config.yaml
dataset: "photos with spoken descriptions (Open Images, Localized Narratives)"
encoder_arch: "efficientnet"
encoder_expansion: 4
decoder_head_dim: 32
decoder_fused_qkv: false
decoder_drop_path: 0.15
decoder_positions: "rope"
decoder_prefix_bidirectional: true
decoder_connector: "linear"
muon_scale: "spectral"
momentum: 0.95
max_grad_norm: 1.0
magnitude_pruning: 0.3
final_lr_fraction: 0
warmup_steps: 120
Rows from block 4 of the image encoder of a small image captioner, named by matrix and row number. Rows with one number belong to one channel. Each number is 128 + 24 x the weight over its row's rms, rounded and kept within 0 to 255. All counts start at 0.
After each channel's rows are labels from the 100 images, of 14848, where the channel reaches its highest value: "place" is the part of the image that holds the peak. Only what is clearly more common there than usual is listed. The data: photos with spoken descriptions (Open Images, Localized Narratives).
# convs0: expand pointwise conv (encoder.blocks.4.convs.0.weight, 192x48x1x1), inputs 0-47
# convs1: depthwise 5x5 conv, stride 2 (encoder.blocks.4.convs.1.weight, 192x1x5x5, trained with AdamW), a 5x5 kernel
# convs2: project pointwise conv (encoder.blocks.4.convs.2.weight, 72x192x1x1, transposed), outputs 0-71

convs0.99 [120 172 128 140 128 107 161 128 128 118 148 128 126 128 128 119 128  66 151 105  86 128 128 128 128 154 128  75 102 115 113  95  86 143 128 128 126 115 132 101 118 135  88 146 128 150 185  80]
convs1.99 [140 145 132  99 104 157 160 151 110  97 155 173 154 119 101 143 176 149  99 115 127 139 142 108 135]
convs2.99 [ 88 128 149 128  98  86 128 128 110 104 181 128 128 119 128 179 128 142 123 141 128 128 128 126 145 128 128 137 146 145 128 131 101 145 131 131 133 169 180 125 116 128 128 105 167 112 110 109 161 128 175 134 128 174 128 145 174 131  75 128 163 128 117 113 128  77 128  78 114 112 135  79]
place: top right; top centre

convs0.98 [128 100 177 172 128 104 139  93 128 128 143 198 138 148 115 128 138 128 141 162 128  73 147 128 145 128 166 161 128  96 128 101 103 118 115 110 173 100 128 121 128 128 128 128 128 121  92 128]
convs1.98 [113 121 146 141 153  96 114 141 170 154  93 110 145 169 148 107 107 168 168 128 131 154 140 132 109]
convs2.98 [128 128 134 128 128 111 137 128 126  95 146 128 128 103 146 135 118 128 106 158 128 145 128 145 128  69 178 145 128 113 128 128 131 128 105 128 176 153 134 128 128 155 144 177 134 176 130 179 175 128  74 107 159 103 166  95 128 104 128 156 164 103 137 108 128 102  82 143 128 128 135 171]
place: bottom left

convs0.73 [100  78 151 158 106 162 108 148 128  89 143 166 122 128 100 128  83 128 128 111 128 128 128 107 161 111 103 126 128 128 154 116 101 128 154 128 160 157 112 111  94 163 171 128 161 128 128  86]
convs1.73 [ 93 119 129  89 106  77 100 114  94 119  99  99 103 115 117 111  91 103 121 142 104 108 134 138 134]
convs2.73 [165 111 102 107 118 128  91 128 128 128 110 166  79 168 100 138 105 125 103 128  70  76 187 128 116 151  92 128 111 128 108 142 128 106 116 128 128  79 128 128 109 128 118 115 128  72 143  76 155 139 128 149 128 128 128 128 114 128 128  92 148 106 128 106  97  98 106 128 144 128 107 108]
place: top left

convs0.179 [211 124 128 169  83 128 166 172 136 125 121  78 148 132 118 100 133 140  98 128 162 126 156 125 161 128 108 106 128 131 128 110 128 128 121 145  96  89 134 128 134 117  93 128 142 128 134 128]
convs1.179 [107 118 158 157 134 125 143 182 154 122 149 172 168 134 117 144 165 124 116 115 122 119  91 103 126]
convs2.179 [128 164 149 182  96 105 177 152 128 128 128 163 153 121 128 128 180  95 151 128 128  93 108 128 128  97 128 128 135 113 102 101 112 128 142 136 128  81 128 179 121 100 135 123 125  99 123 111 156 138 178 136 149 149 128 154 128 128 128 180 115 103 169 128 128 145 161 111 128 143 128  79]
place: top left

convs0.58 [128  91  88  83 128 128 128 128 141 128  99 128 128 143 144 128 134 128 116 147 178  87 145 162 153 128  95 128 128 113 128 159 138  83 137 128 128  84 169 100 128 100  70 103 128 106 135 128]
convs1.58 [151 139 170 195 153 118  88 106  90 111 119 115 114 108 104 132 132 124 131 119 145 119 114 121 100]
convs2.58 [189 162 161 150 128 152 185 128  96 120 128 139 107 152 145  74 128 116 151 102 136 128 128 123 150 124 145 119 132 143 110 128 128 168 128 151 158 128 112 128 152 128 152 128 128 159 179 154 128 159 128 128 128  89 115  96 128 158 119 105 128 128  99 176 128  93 168 165 147 160 119 128]
place: top right

convs0.191 [136 112 128 108 105 101 100  92 125 138  99 164 106 106 148 117 128 111 128 136 111 169 130 104 133 128 133 176 167 128 105 144 113 179 128 167 128 128 112 128 182  99 128 144 145 169 128  85]
convs1.191 [116  99 103 107 117 123 103  82 108 108 128 114  83  88 114 119  99  92  99 114 113 115 105 107 128]
convs2.191 [ 87 128 128 100 123 113 165 128 128 127 128 106  74  84 160 124  85 120 142 170 120 124 159 160 121  74 163  97  91 114 143 128 128 139 128 128 128 142  90 148 103  95 128 103 106 153 151  83 108 128 128 179 128 114  91 107 116 149 111 140 115 137 110 148 124 128 106 120 158 128 163 113]
place: top left

convs0.122 [ 90 110 139 144 128 128 128 113 128 124 128 152 147 128 151 166 128 112 121 128 128 128 179  89 147 141 155 171 128 100 140 133 102 108 128 101 128 101 170 117 197 147 103 128 187 128 115 128]
convs1.122 [105 108 138 121 116 116 116 103  93  94 102  97  94  78 100  90 108 117 103 104 124 107 133 118 130]
convs2.122 [148  95 116 119 128 162 128 162 180 122 138  96 135 150 107 158 128 111  77 166  76 128 133 167 103 128 133  97 102 100 128  89 128 128 109 157 128 128 112 140 128  82 104 101 113 139 128  99 136 175 128 131 165 159 128 128  87 119 128 127 110 128 151  89 101 112 121 128 128  93 139  91]
place: bottom left

convs0.136 [212 157 117 128 128  95 100 128 134 128 111 128 107 128 128 128 153 128 147 116 167 128 140  82 165 170 165 128 103 119 174 108 105 128 157 153 149 109 140 128 122 128 109 111 120 104 117 128]
convs1.136 [147 146 105 133 134 167 147 130 125 144 180 148 107 104 121 187 150 110 156 117 155 112 105 128 137]
convs2.136 [163 164 135 128 108 128 131 151  91 118 128 128 172 137 173 128 128 134 158  97 166  95  88 131 110 165 113 149 113 128  97 141  97  81 142  81 188 145 128 116 103 128 144 128 132 148 149 158 119  99 128 151 167 109 128 105  99 131 101  95  88 164 140 128 146 128 128 136 143 128 107 128]
place: top left; middle left

convs0.46 [128 141 128 107 160  82 160 101 161 144 128 157  87  90 128 128 147 148 130 101 160 156 128 168  91 106 128 148 121 154 128 125 158 128 156  87 128 128 143 121 128 137 151 122 160 105 128  73]
convs1.46 [121 114  89 114 126 110 124 100  95 113 122  92  99  88 104 111 104  99  83 100 141 114 110 109 119]
convs2.46 [112 151 160 105 143  64  95  83 162 128 123 137 143  79 113 153 156 146 136 147 112 128 157 128  89  88 120  99 128 100  98 174 117 121 121 113 128  99 150 128 113 158 121 130 128 128 151 161 150 128 139 126 153 132 128 128 143 144 137 128  80 133  65  98 107 109 119 159 119 144 157 142]
place: top right

convs0.18 [128 112 128 153 128 122 170 145 128 113 107 130 172 128 153  98 128 113  81 130  93 159 116 128  66 128 128 140 114 102  92 156 117 121 150  98 136 138 128 128 184 124 128 151 132 174 160 145]
convs1.18 [136 125 134 120 134 132 131 153 163 131 142 171 172 172 146 132 145 166 181 152 120 130 145 145 142]
convs2.18 [176 128 128 161 105 152 128  74 128 109 109  88 128 128 140  75 128 128 128 123 128 153 125 128 128 133 173 128 158 156 128 157 128 128 111  83 128 128 149 136  87 128  69 158 117 113 141 150 128 107  78 142 157  96 151 128 151 108 175 128 128 114 134 149 119  99 144 132 114 151 147  82]
place: bottom centre

convs0.133 [128 128 108 137 128 128 128 157 117 128 112 120 128 128 128 132 139 128  90 201 163 104 128 167 124  94 191 100 166  98 165 161 102 150  97 128 157 139 165 128 127 132 128 107 128 128 128 128]
convs1.133 [113 117 131 150 133  92  88 121 128 141  94  75 103 108 122 101  84 118 110 133  87 108 129 115 121]
convs2.133 [155  99 175 128  86 195 107 128 155 133 128 137 136 146 109 154 119 128 142 137 121 128 128 118 128 128 155 128 100 172 171 128 128 179 137 128 180 125 130 128 128 128 128 141 153 128 106 150 144 128 179 154  87 128 124 128 114 156 128 146 171 128 128 108 170 103 128 192 128 106 128 117]
place: top left

convs0.112 [122 155 165 128 133 143 128 155 153 116  88 128 107 181 105 104 124 145 128 139 113 164 113 136  75 138 128 135 137  99 122 162  87 109 149 147  82  88 124 157 128 128 157 144 161 122 155 141]
convs1.112 [134 130 115 122 129 122 122 136 127 130 128 167 161 137 155 148 185 180 157 136 158 174 146 132 130]
convs2.112 [144 128 178 139 122 149 128 128 120 128 108 128 128 188 128 105  81 118 162 136 128 128 108 171 171 128 174 115 128 162 128 128 152 128 164 112 128 142 128 128 111 128  99 159 112 128 128 128  91 142 128 128 155 128  95 146 128 114 128 142 102 143 128 127  73 138 122 106  44 128 174 128]
place: bottom centre

convs0.50 [112 128  97 128  99 111  92 145 150 148 141  80 128 128 155 128 148 170 105 157 143 124 117  82 124 162  87 134 128 109 105 100 154 122 180 144 134 128 128 122 128 180 136 128  80 128 135 128]
convs1.50 [ 98 105 136 146 142 120 134 147 129 115 163 152 144 110  67 154 147 141 129  65 130 133 126 144 114]
convs2.50 [144 121 177 128 174 128 148 135  78 137 119 128 138 128 107 145 130 128 153 153 172 118 128 170 128 126 132  93 128  94  96 107 128 128 164 176 128 128 145 128  94 142  95 167 128 128 128 104 168 133 150 177 142 138 128 112 152 142 144 128 150 128  84 114 110 152 155 139 141  96  71 149]
place: top right

convs0.38 [158 128 128 134 152 123 164 161 172 157 128 151 128 122 128 107 128 146 128 100 172 128 145 115 132  83 151 128 183 107 128 128  77 128 106 128 128 135 175  83 169 114 152 121 110 121 128 142]
convs1.38 [109 127 152 154 141 100 112 149 151 144  91 104 136 151 153  96  91 126 161 162 111  94 120 140 157]
convs2.38 [128  69 188 128 128 141 128 115 128 118 140 112 128 138 103 149 106 100 103 164 147  70 128  99 148 128 128 143 128 128 102 133 121 195 128  84 150 160 140 128 176 115 133 163 135 128 128 128 178 137 106 148 117 179 128 128 115 128 128 128 130  99 128 112 148 123 113  95  99 103 100 128]
place: bottom left

convs0.11 [108 128 128 115 128 160 197  74 188 128 140 147 118 128 163  96 183 128 128 128 119 128 154 128 131 109 115 101 137 139 126 128 100 128 137 128 149 128 128 138 143 152 180 103 128 128 104 105]
convs1.11 [131 126 112 107 112 123 110  99  97 113 104  95  91  85 119 103 107 100  92  92 125 116 135 109  96]
convs2.11 [128 148 128 136 128 112 122 128 153 110 150 110  85 147 138 159 184 128 157 153 101 114 137  90 128 168 128 164 141 128 145 117 108 149 128 149 137 115 127 137  91  78 128 105 106 171 181 150 137 128 159 128 149 128 152 162 152 119 128  86  87 157 112 125 144 172  89 135 105 105 139 109]
place: top left

convs0.78 [128 141 128  97 129 139  76 128 142 116 102 153 128  97 122 100 128 128 128 161 128 128 128 128 128 128 128 140 128  69 162 182 165 142 133 128 190 128 154 102 128 128 137 116 169 178 114 115]
convs1.78 [ 99  94  83 110 110 123 115 110 112 121 130 159 160 152 130 132 140 168 162 101 102 120 169 132 115]
convs2.78 [110 128  78  66  83 128 156  83  99 128 151 148 164 128 125 100 128 107 182 128 146 122 129 111 137 144 122 154 128  90 178 128 128 117 128 121 128 128 150 136 115 151 128 129 128 162 115 169 123 115  96 148 142 128 127 150 128 118 158 147 172  89  87 128 167 128 109  89 112 128 139 141]
place: top right

convs0.33 [128 145 119  81 128 174 121 143  94 128 176 140  98 128 128 109 161 128 113 128 128 145 128 128 116  82 166 128 128  80 128 136 128 128 114 124 171 128  74  79 160 134 128 132 149 157 147 128]
convs1.33 [135 121 102  98 117 140 119  90 126 105 131 129 100  72  88 136 118  99  71 110 138 129 121 118 129]
convs2.33 [ 87 128 160 128 186 159 128 161 169  89 169  80 128 139 155  99 128 107 162 158 128 132 128 128 132 128 157 128 106 128 128 159 160 116 142 128 118 128 113 128 128 127 128 153 128  91 128  83 128 128 128 146 177 142 137 124 111 100 140 154 125 128 105 138  94 195 151 117 168 101 128 135]
place: top right; middle right

convs0.150 [128  78 128  94 104 117 106  84 112 128 116  97 103 122 143 128 128 150 128 128 128 128 132 107 128 107 128 132 139  90 129  97 117 147 103 167 128 204 157 128 151 168  86 148 144 135 128 158]
convs1.150 [131 124 116 135 123 127 108 107 111 129 103  99  99 100 118 113  84  83  87  96 107  95  98 108 127]
convs2.150 [107 128 142 128 167 148 119 139 128  97 118 114 153 152  95 118  94 138 125 147 131 128 128 136 102 128 128 110  73 128 123 140 128 167  83 107 128 154  85 111  93  64 128 119 128  76 128 139 112 128  90 128 105 159 128  81 187 107 128 128 128 128 108 128 163 118 116 157 128 128 166 154]
place: bottom right

convs0.127 [ 98 129 128 116 107  86 103 117 170 116 147  97 128 128 135 128 169 128 128 154 128 174 142 128 128 133 128 149 108  83 154 152 107 163 177 102 171 135 112 115 145 120 116 125 158 113 156  83]
convs1.127 [116 131 160 173 135 131 135 165 164 135 131 143 170 167 132 129 140 178 165 125 128 136 149 134 113]
convs2.127 [159 153 126 128 102  94 128 122 113 131 128 128 128 181  88 163 128 128 128 128 128 162 165 169  99 128 155 150 128 111 120 128 151 171 139 165 128 137 158 137 103 128 121 132 116 144 128 171 128  95 128 162  94 128 140 159 128 127  95 128 128 157 118  47 141 136 156  91 148 128 139  87]
place: bottom right