From a checkpoint of a small image captioner: 7.93M parameters.
Rows from block 4 of the text decoder, named by matrix and row number. Each number is 128 + 32 x the weight over its row's rms, rounded and kept within 0 to 255. All counts start at 0. Numbers have three digits each. After the name is the row's rms in percent of the matrix's.
# proj: attention output (decoder.blocks.4.attn.proj.weight, 256x256), inputs 64-127
proj.59 103:128152173202139160121165128176128098169128138099071123145128152098128128128073130084128151128134091189128089120151119128138128128123118128159117092128093128128164163065094128137102128186079128
proj.60 106:087128128188112114128169152140128125168128128161128149145135128166063108081131114122128139054083103197150128178179083073128128153158195128096196084128103149170128092147110128128094156197091203
proj.61 102:127156128128128113147128128128100184101166128130134128128128128099128147090104160128150095076128188108153092084128095128128085154174199128128172151103128128091143175128128128113176107128149128
proj.62 100:165169183151056128128128196202128178067130128128128128162128146128142156128128087128128128189128141085128153155128187128128081138160187128069182128162122095128092102128082087135183114111128072
proj.63 101:157128154128128166128133174128128074139153128181110173128128078139081128148166090128128115113070128128100128061077225128163087101159171128179128136060128128100128163158128128151080128128128121
proj.64 098:107116076128077128089189176128120118153111128140128122059128169128154128159143128128077114130106234094169002128099148128096104105156128067102105068128128105137103128157193105128130140128101147
proj.65 102:107155134148147132054086103131158104194168183128137110155080112118092105144074128173128128077128128128128163128128128173071128181128128128200077104128176075128160111122133128105105097104183105
proj.66 095:128128192067076188138128129141128128185103165128175116167104090155171094098109194128153124128128133128128128128059116113106082180072128157158128084112110164145155102152127096100160038143128158
proj.67 096:161151172128128164152134119174128128043128072113099141110090089087077160155144121128190170128166128128046125128195128128169128128151128128167128145088128146080170099080128128128159128128128073
proj.68 107:091161128195128128128177077128103128128161156120128091169173160140098103162154170107097108128118173152128149128128154124150128128148205073105160160128128099092128184089095128128170083128143128
proj.69 097:138128123157138130098106128128145083128122103099094048128128136057095189055181086128138152128085110167093098173128134094103121128134128170044089099169161156128128128128065128093129128128161128
proj.70 101:128125134145128183128153128120108082128239128151105220128182105128128128157155121062128192172136128128087172116173163106097182135169151130169142128140178103095162128146128121135100058106128176
proj.71 105:099103167201128139112150172092111121150070154128128168139128085087148161128128128091160116180167128128105128120193128156128103142101098206128186208137128186128204126128128116136076128128128114
proj.72 094:128177196128128128193158115128128128074128128190104151128147128128094117084133188128133107167128145128078115128122080115068128086143116055082122128102192114078128128128125128100196201099128042
proj.73 091:123128128202133085049169174157152128128128128128101128214128121128128106128167204060128177128128141048128096151087167082131154108155128128149128143111128118130131128128161171128159129164167160
proj.74 094:184149065182067105159099119083128128077128119144124056128100090128123128140128143077086109128098128128090128218099128133128088147119087141128063111117182128114104076111126105136179107079128063
proj.75 107:128128099114123128101106117119128155070088104059180128160107128175169128191136103171115112128145160119173055102164201087117128173088117077149097142128128155124127060128128166179040156157115152
proj.76 092:128105210183128175128128087084128128128081130099061107099189191086137128102128106167092078128043128128128128113108128128128214128147100128082133176128160153128128160128128128128128159090114128
proj.77 104:136094085069128128108128108176100107128164120122143210102128128128084097107128152128139111102128128120150084114179128133155087128128128128128159196097128128108109172128099148179106111160111141
proj.78 102:151128128136100186145107107161090151110221111181128049073128128116092169128113192197119152175099128097128128154084079097114128184113149128148090128151122133128128128107157128159153140163098128
proj.79 107:190094128103093082156172099145128128128108137085147094095199160105125077127105128167089177124169063146128128091128058135128096128122166123128128128094165160069128111187122174186108148080112092
proj.80 103:128103081128035158079155171071133128196128097121128110093147155177174128147087114160153182062083153128155112154050097066106213128128128128200109090078174132128139092128038158096151119071128128
proj.81 094:052169161165128163163141128115120183100128132122179128206094128145185164170128083174164102097154103128108092129128097145145129178128154128103071170128144151181090128076112172159105128138089128
proj.82 101:092128111144128157128215101149128116109086151128155094124044165072128128128081128172107128128154159086143131142177128128122128128101128128128027138106128168147146149128156128125128128093143106
proj.83 105:128158128097139096095107095075064129123128184080120141128119102128123118092074085149078055128076123128128160161128128169135153108106125188128200198128159128128102128090159098080139084048105099
proj.84 099:168102128070170150085128079213093128167128150128162128128089128074109128161128109172120128128037132128128095062177144081128109150099167128086112055128148109142140101172128128128109105128222191
proj.85 107:125082169157172156161128128165159128128113075208152125137128104128096085104164105128108145128177128128160128061128142115105128146143132099160170089145148128190116128164128187128151128109164128
proj.86 094:086143128128115078219158099136150085077128193115128128162085145210069128149109100128128128137128162173128128128098128103128095128128116128093136143128128128128096105180128149128128128096177072
proj.87 097:178128084053128128145159156095128128179128152128118128128084128186097096128173166109068128099081123148133128101169164069128124101092135188194202170139089083128113090128157102128107148153154128
proj.88 095:082085058088112103098203080128096094094128068169153135128128128100178079069095128097128128128128150159162175128128169150160113118146161127128168066156181078128154128128166128063217120128115060
proj.89 100:128139106152083161173046128100170181157198106087128099128037149128141168128128128203100112058124168191128111112161088128166128144087143128089080158128097172128128103128128180152171140128187128
proj.90 091:181171128163082161077098194068076150116128075128114118128148075072068041128128140074128121172128086128101092066128089163128128154192043140128143139128198128171152142123128150128152128114128128
proj.91 093:128186155147080128128128128099164149121118091061128143125128013128103133069128128139116182127130128139154203111128128128127128106128066161152128098170143168095178104128128139141128128158087128
proj.92 102:086128046163148128205074128090114128151167166128079112066161192128182191106141109084154128139128169128120128128128094110137128128082078138090155139172158085080123141128144128128128128128128074
proj.93 097:075147128165139171098107054085091075071149074169128091153149128171128128145144164112115140128128131109107104128128162125199128128101191128161128128128147150102117103128086080144146111096128089
proj.94 100:090128128188128128128191128128128085128128128128054108124128128107098128151128107133128168128128088105092117117167119117104161106106119147185118138164181128128154084128128077128137037083049118
proj.95 103:128157128146111128113067110070161099128128169167081136171127128214061188117051107147115128241118109091128128106089092128128114167128128165128088109128128109067074120128152109172128093147128138
proj.96 102:128128099093145096109079093164080128052146156153158102108143101128128182082112184109193144128152128095176154157180169128182128128139104098099128149087106093151128142187156093150137094128165110
proj.97 104:147088113183110088101106113161103141128118111145121128186102128128145037128065128128158111128135164167105128178182128164157114128075128234072072128177182121100102091145136194116147128074128142
proj.98 110:128111181099134092128165128116152128095104128128118146153086065128128144112136117062179128052073147178084108128140128062161086070079153139157180115113108123138100136128184073128091128130177117
proj.99 100:128088128063144128128122169082128072077117193128186127135144166148128128125175094128128152092105090109165154157075128141128128128178108080179128128128128128151144128128128099197164117128136128
proj.100 096:110098106106128121128199128128157188128131128082097128128111168128128141140183125128141143154155128083128161150113128128128110164128120145112118107159136105100051132128128101128128128128128072
proj.101 102:143192070163037144128128142160061093115107158128143145128107143115154128109128167128128112145128128139128128195078174182094055128106128108128119145103124148107156128147086128098219128125170128
proj.102 091:087087128128087216128116145129128128132141121126115171128128099141128143108096128128091128087123153144124131181103128175128086088173120151151125106168119102117199128102128128118107174111128038
proj.103 095:128128150123158076128082128100093152071125128150142128128081088078128171155107128096158144153104093158128100131128128173128154175203183162128167165119157099162128121104147128089128155080191208
proj.104 107:128065146128168128102128167056171076161197167128128135175128070128149128128202099090105098117128081128128140128128138147071111111151101049101094156176154155128155105128128128189128091115153128
proj.105 099:147149150121164128128128128128141071082165111128144128128162150093219098130064142167111128102128064144132128128198086128128128128128128128096169106147094128071144049168068172128128116070153174
proj.106 097:101128168128110145150076146128083137128207086092175128164128140128128135093168171122128128091145128132145128147134128128176128118136128128128109128134128181145101115065100154104154128122077128
proj.107 094:146128148128128102151128128102090128113168128160128183128175164128042209147109108128185108128128128128082144128139128100128069136068141128203128170108128114109128170152180103194097128099083211
proj.108 097:128100170175128066062128128128143115128128051180092116128135121191159098128138110126143128180199145097128133109073077177128067079192128128200128096104172137128118153128128102151070128139065085
proj.109 104:161148156089128067092177128176065128149156168128121128152188149128085128128109105053169101149149105128194111128128179161171076161128128128109128160108131119090180155092077164055103114192077081
proj.110 100:117121128136128085128128128113173172164092175128101128165128128011051128118108150150098157152183202076111169128135098150218140127143079079128143128057128173128174036136122187106128144077128128
proj.111 094:148128165134138128191060130152077160105095128055153128168128128128164128086128082125111128073150125081079097128149113171123128055140128107175095128128154128140199148091088128123161156129151147
proj.112 096:128087030182083177189182060113089128147092128128128063145128177128128091096108118140114141157128126136128128174086128173213165152107128128128111128176128128158128091133138160190086158131023163
proj.113 104:128115108086059179190126092168128068088113159128128060134195100128098128151087158068128072128143128201165128128170114131078099117128091128128108128128160186150137095168128128153195174137128128
proj.114 103:102078087206147100201174128109128128128126128140173128128181092115109128166105128135128128149128098182128100084128128112128128128095110128106089093128073115165128195070087092128128127151128128
proj.115 107:128128191154128065091183117109128128177128176128186147136175132080077128128162157128128128170194159087128128128176072220136201164128122178055114136096184089151158117128128128128093126105076095
proj.116 098:128128195128108128128128128135188090085128137150095132138118128107128171151099085178118128092150167166107170128128167131170053151170128168139098091052128189209128141117150183086087132146171157
proj.117 101:096128128175178082183128148156102176146189128067167148128109123157128180121106152135205128167000128128078133146066128128184085040128082106096177128093159158144144148128128127128128092128163128
proj.118 104:128045128128077128145128092092096054073111126155128158128146109097118133156127090177128128071052121128168103171128128128128163137121085139160150109097059147128128151128105078193099139128149150
proj.119 104:055128169161066156128080137128105127158128128112085160189119128161189111085128128105139143128183128128128071128177135181128171100128128116128111170130119124105128161145140172189128145107128101
proj.120 114:128128094128077198128113157182128160174087103070128145147119128100054128145075128128111128128177108140128068133174106145168079128035128128128159139165121128128138099113101162110074155128154140
proj.121 103:150114139180084108122128129070147123109165107145149125081128116128107178064081081169190134095096177128128147109128128128181177139188155151152140055088100125165105128128128174099128128186177200
proj.122 090:114128180071063128158075128094128118179068207085117128128128095128128093108148128171128128108114084128128106128170128128166096130184128128109128163171118128128164128089181128128178162128128095
proj.123 108:136144095128128128104071169128155141154140128118223166092128160157107149156099094136128125128074150099099162138154171156116141155060096128155106128050128112096075155128143112189099133077128128
proj.124 106:185126158151128128159128105202147159088093181074069128128154063128098079088150128128128118109128128139092163084143128091089113195151128128101177128192157161170128172165147099084079151128104103
proj.125 098:194178128112081059104164128165115128128064078192088170091122089042145128083108116128128128128164149128049140185117189085169134128113119117128102100111169128128139121157117191095063094066090105
proj.126 098:095171203194165128128128140101128156150086128128128152128128128180128128135126128100128078167129037128081150128155180119137128162079128102128191175103131125128128128163128128179150128087128128
proj.127 094:083125128128128164128078170146134099128175128109163108128104105128160092128128089128142084151075130095128103160092180128128128119143173191189174096128097127094168214126104128128090110205155128
proj.128 097:128128128128161175143153161128200082104089128121108101104103136128145067078153128128128181104128116106128186148128183149111128128170128095157128187174118092101128077208101128177128100128117167
proj.129 103:090099154128139148128065118093128110105138078151057092128109138148128110180113114088152117128128128061116147129151149109089145144128171128104105175128180158128123128139172186178128128084121138
proj.130 104:123085128128178088131128161089173062128182187128209097128109123096128175095104128080163148108156158128082109086170061181171170128155167195128128088156128128166133107160241139113216128128105145
proj.131 100:178168211110098140119128046169128128128128121199128102206089084152143128092101186088140194128187128096135177148128171128128128128100128128180128087114174070128128127143167128174089195128147128
proj.132 101:149104136083156112128108089171128127176128099106128113128156128102083102190128128128140149120087128128128112123128128094228153116128102095103093151159094174115110104147213102079104054128128065
proj.133 097:128174128194128195119128134090128128128085090128092172065149116128128128110118128146172102171128126145093112138128128037104112140112128110144147160128128190128128128128147128128128108175152128
proj.134 100:058098143097122187128161094147057105076154106110056126150128068128128128058032153128162145118102176120128128128089125100081159128128090128081077135153143143137129068206128128154128071101134128
proj.135 096:084128128175162128097138181073128116128195184085160183128126134161185128106128164064083115128203128128123116089128114149128128114128107096188128128128128147124058128081128128128108150128181094
proj.136 098:112165114079128139111168128087104205093073169095171100095088153102113206077157106146128104070064093071151145128090153166187149149198064128186085128128154128110147128117163174141128096123135144
proj.137 097:084128106148217086158163150128164160128124104080170094128128123081128128061126111128128128114177151142128101092197128107080101148166128128149153128125170128171164213128119140149128175158110140
proj.138 094:153147128128103112163149082113128128180128128113115176128195107128082134111204122173077128133128128150164164116123121156159089128173155110128128195165116108093118128161158086063045096079128128
proj.139 096:128143162098112108128128094145128055163058082128126159102128128166075155087082088096128086128157116103128153089158087113128128207128128097128128146128183174085107187121077193137163091095116128
proj.140 103:200100128128219142083177075128077128128137164128172128128180137213128128128057088128163128064088128176166098165185086147140168111128059128162162134106178128198105105111156128120128100125129097
proj.141 106:128102097139128088053149128089104128165128218067175128079092067136128081104110178128098115128144128163128148128106112128128128128133128088080128122128140128203157085128160128139128128111128101
proj.142 098:128159128176085092108056126108081086103128139103128101145167164138075128176211116128159145143087153114182065128096084128113128055080155128089178083128128128128103142113124116084107059152070167
proj.143 098:143150065068101113128128044094223128128068128113085120128135079109128222128128128128056076148128160091106128128104157101105183077174102128125128106128128092128120128128128085064086142092151126
proj.144 097:158131076128181119099128176095226196128085170128078128128128128078171178128098141164092128098152136128115128123083096128128128141090213128164128128142063128128145128108128168128124058140210149
proj.145 102:139136167143101092128166033119128128205128131154128121111128153104091128139104073096128145128128103188128128128088156177128144128128112128163082128098128128128143153196169128128128128053147170
proj.146 098:128170116097105128054128128128128151110164128098130090175163109128077041124094128128128152061082128059165095108128112156153187129145149107128208128130128187177141123159172117131144128110152154
proj.147 099:091094128128119111073192128128128080080128128160170077107114143163050151128115128155097180157128128128073128188128105073186128171108161071104128134128110128149077146141178140141128093128128114
proj.148 098:157156160155149127085095128198128157128093128128128155113169128155128083189157118149128122158144135128165153175128128176073228151100143128128086154128114076128128170128128128128086128128128145
proj.149 103:162148128128202149136128067128110110150128160086128136101070128128112120154128119128128152171092128128105157128097076144128155191074128128128128128176128128128164176128114119144105128078128173
proj.150 095:128128148188128110128100203149128128179122128142162190137143151128092119201128150128105102128104071077128128074173097131163111169128083093194091110123128128128145085067077128105128128128129147
proj.151 093:094128088121176128128109097140146165103128128072171128128109100122168128096128128128128098128137182121128161093128128144129126233073088128128133128097128128161128152136128128089135161127128128
proj.152 109:168067175142128128139116128113162097128127148160151130190170086163158208202128107128115067158128081204191135128060128096128140146171128144144083128128158105113128128078148150176159160148098102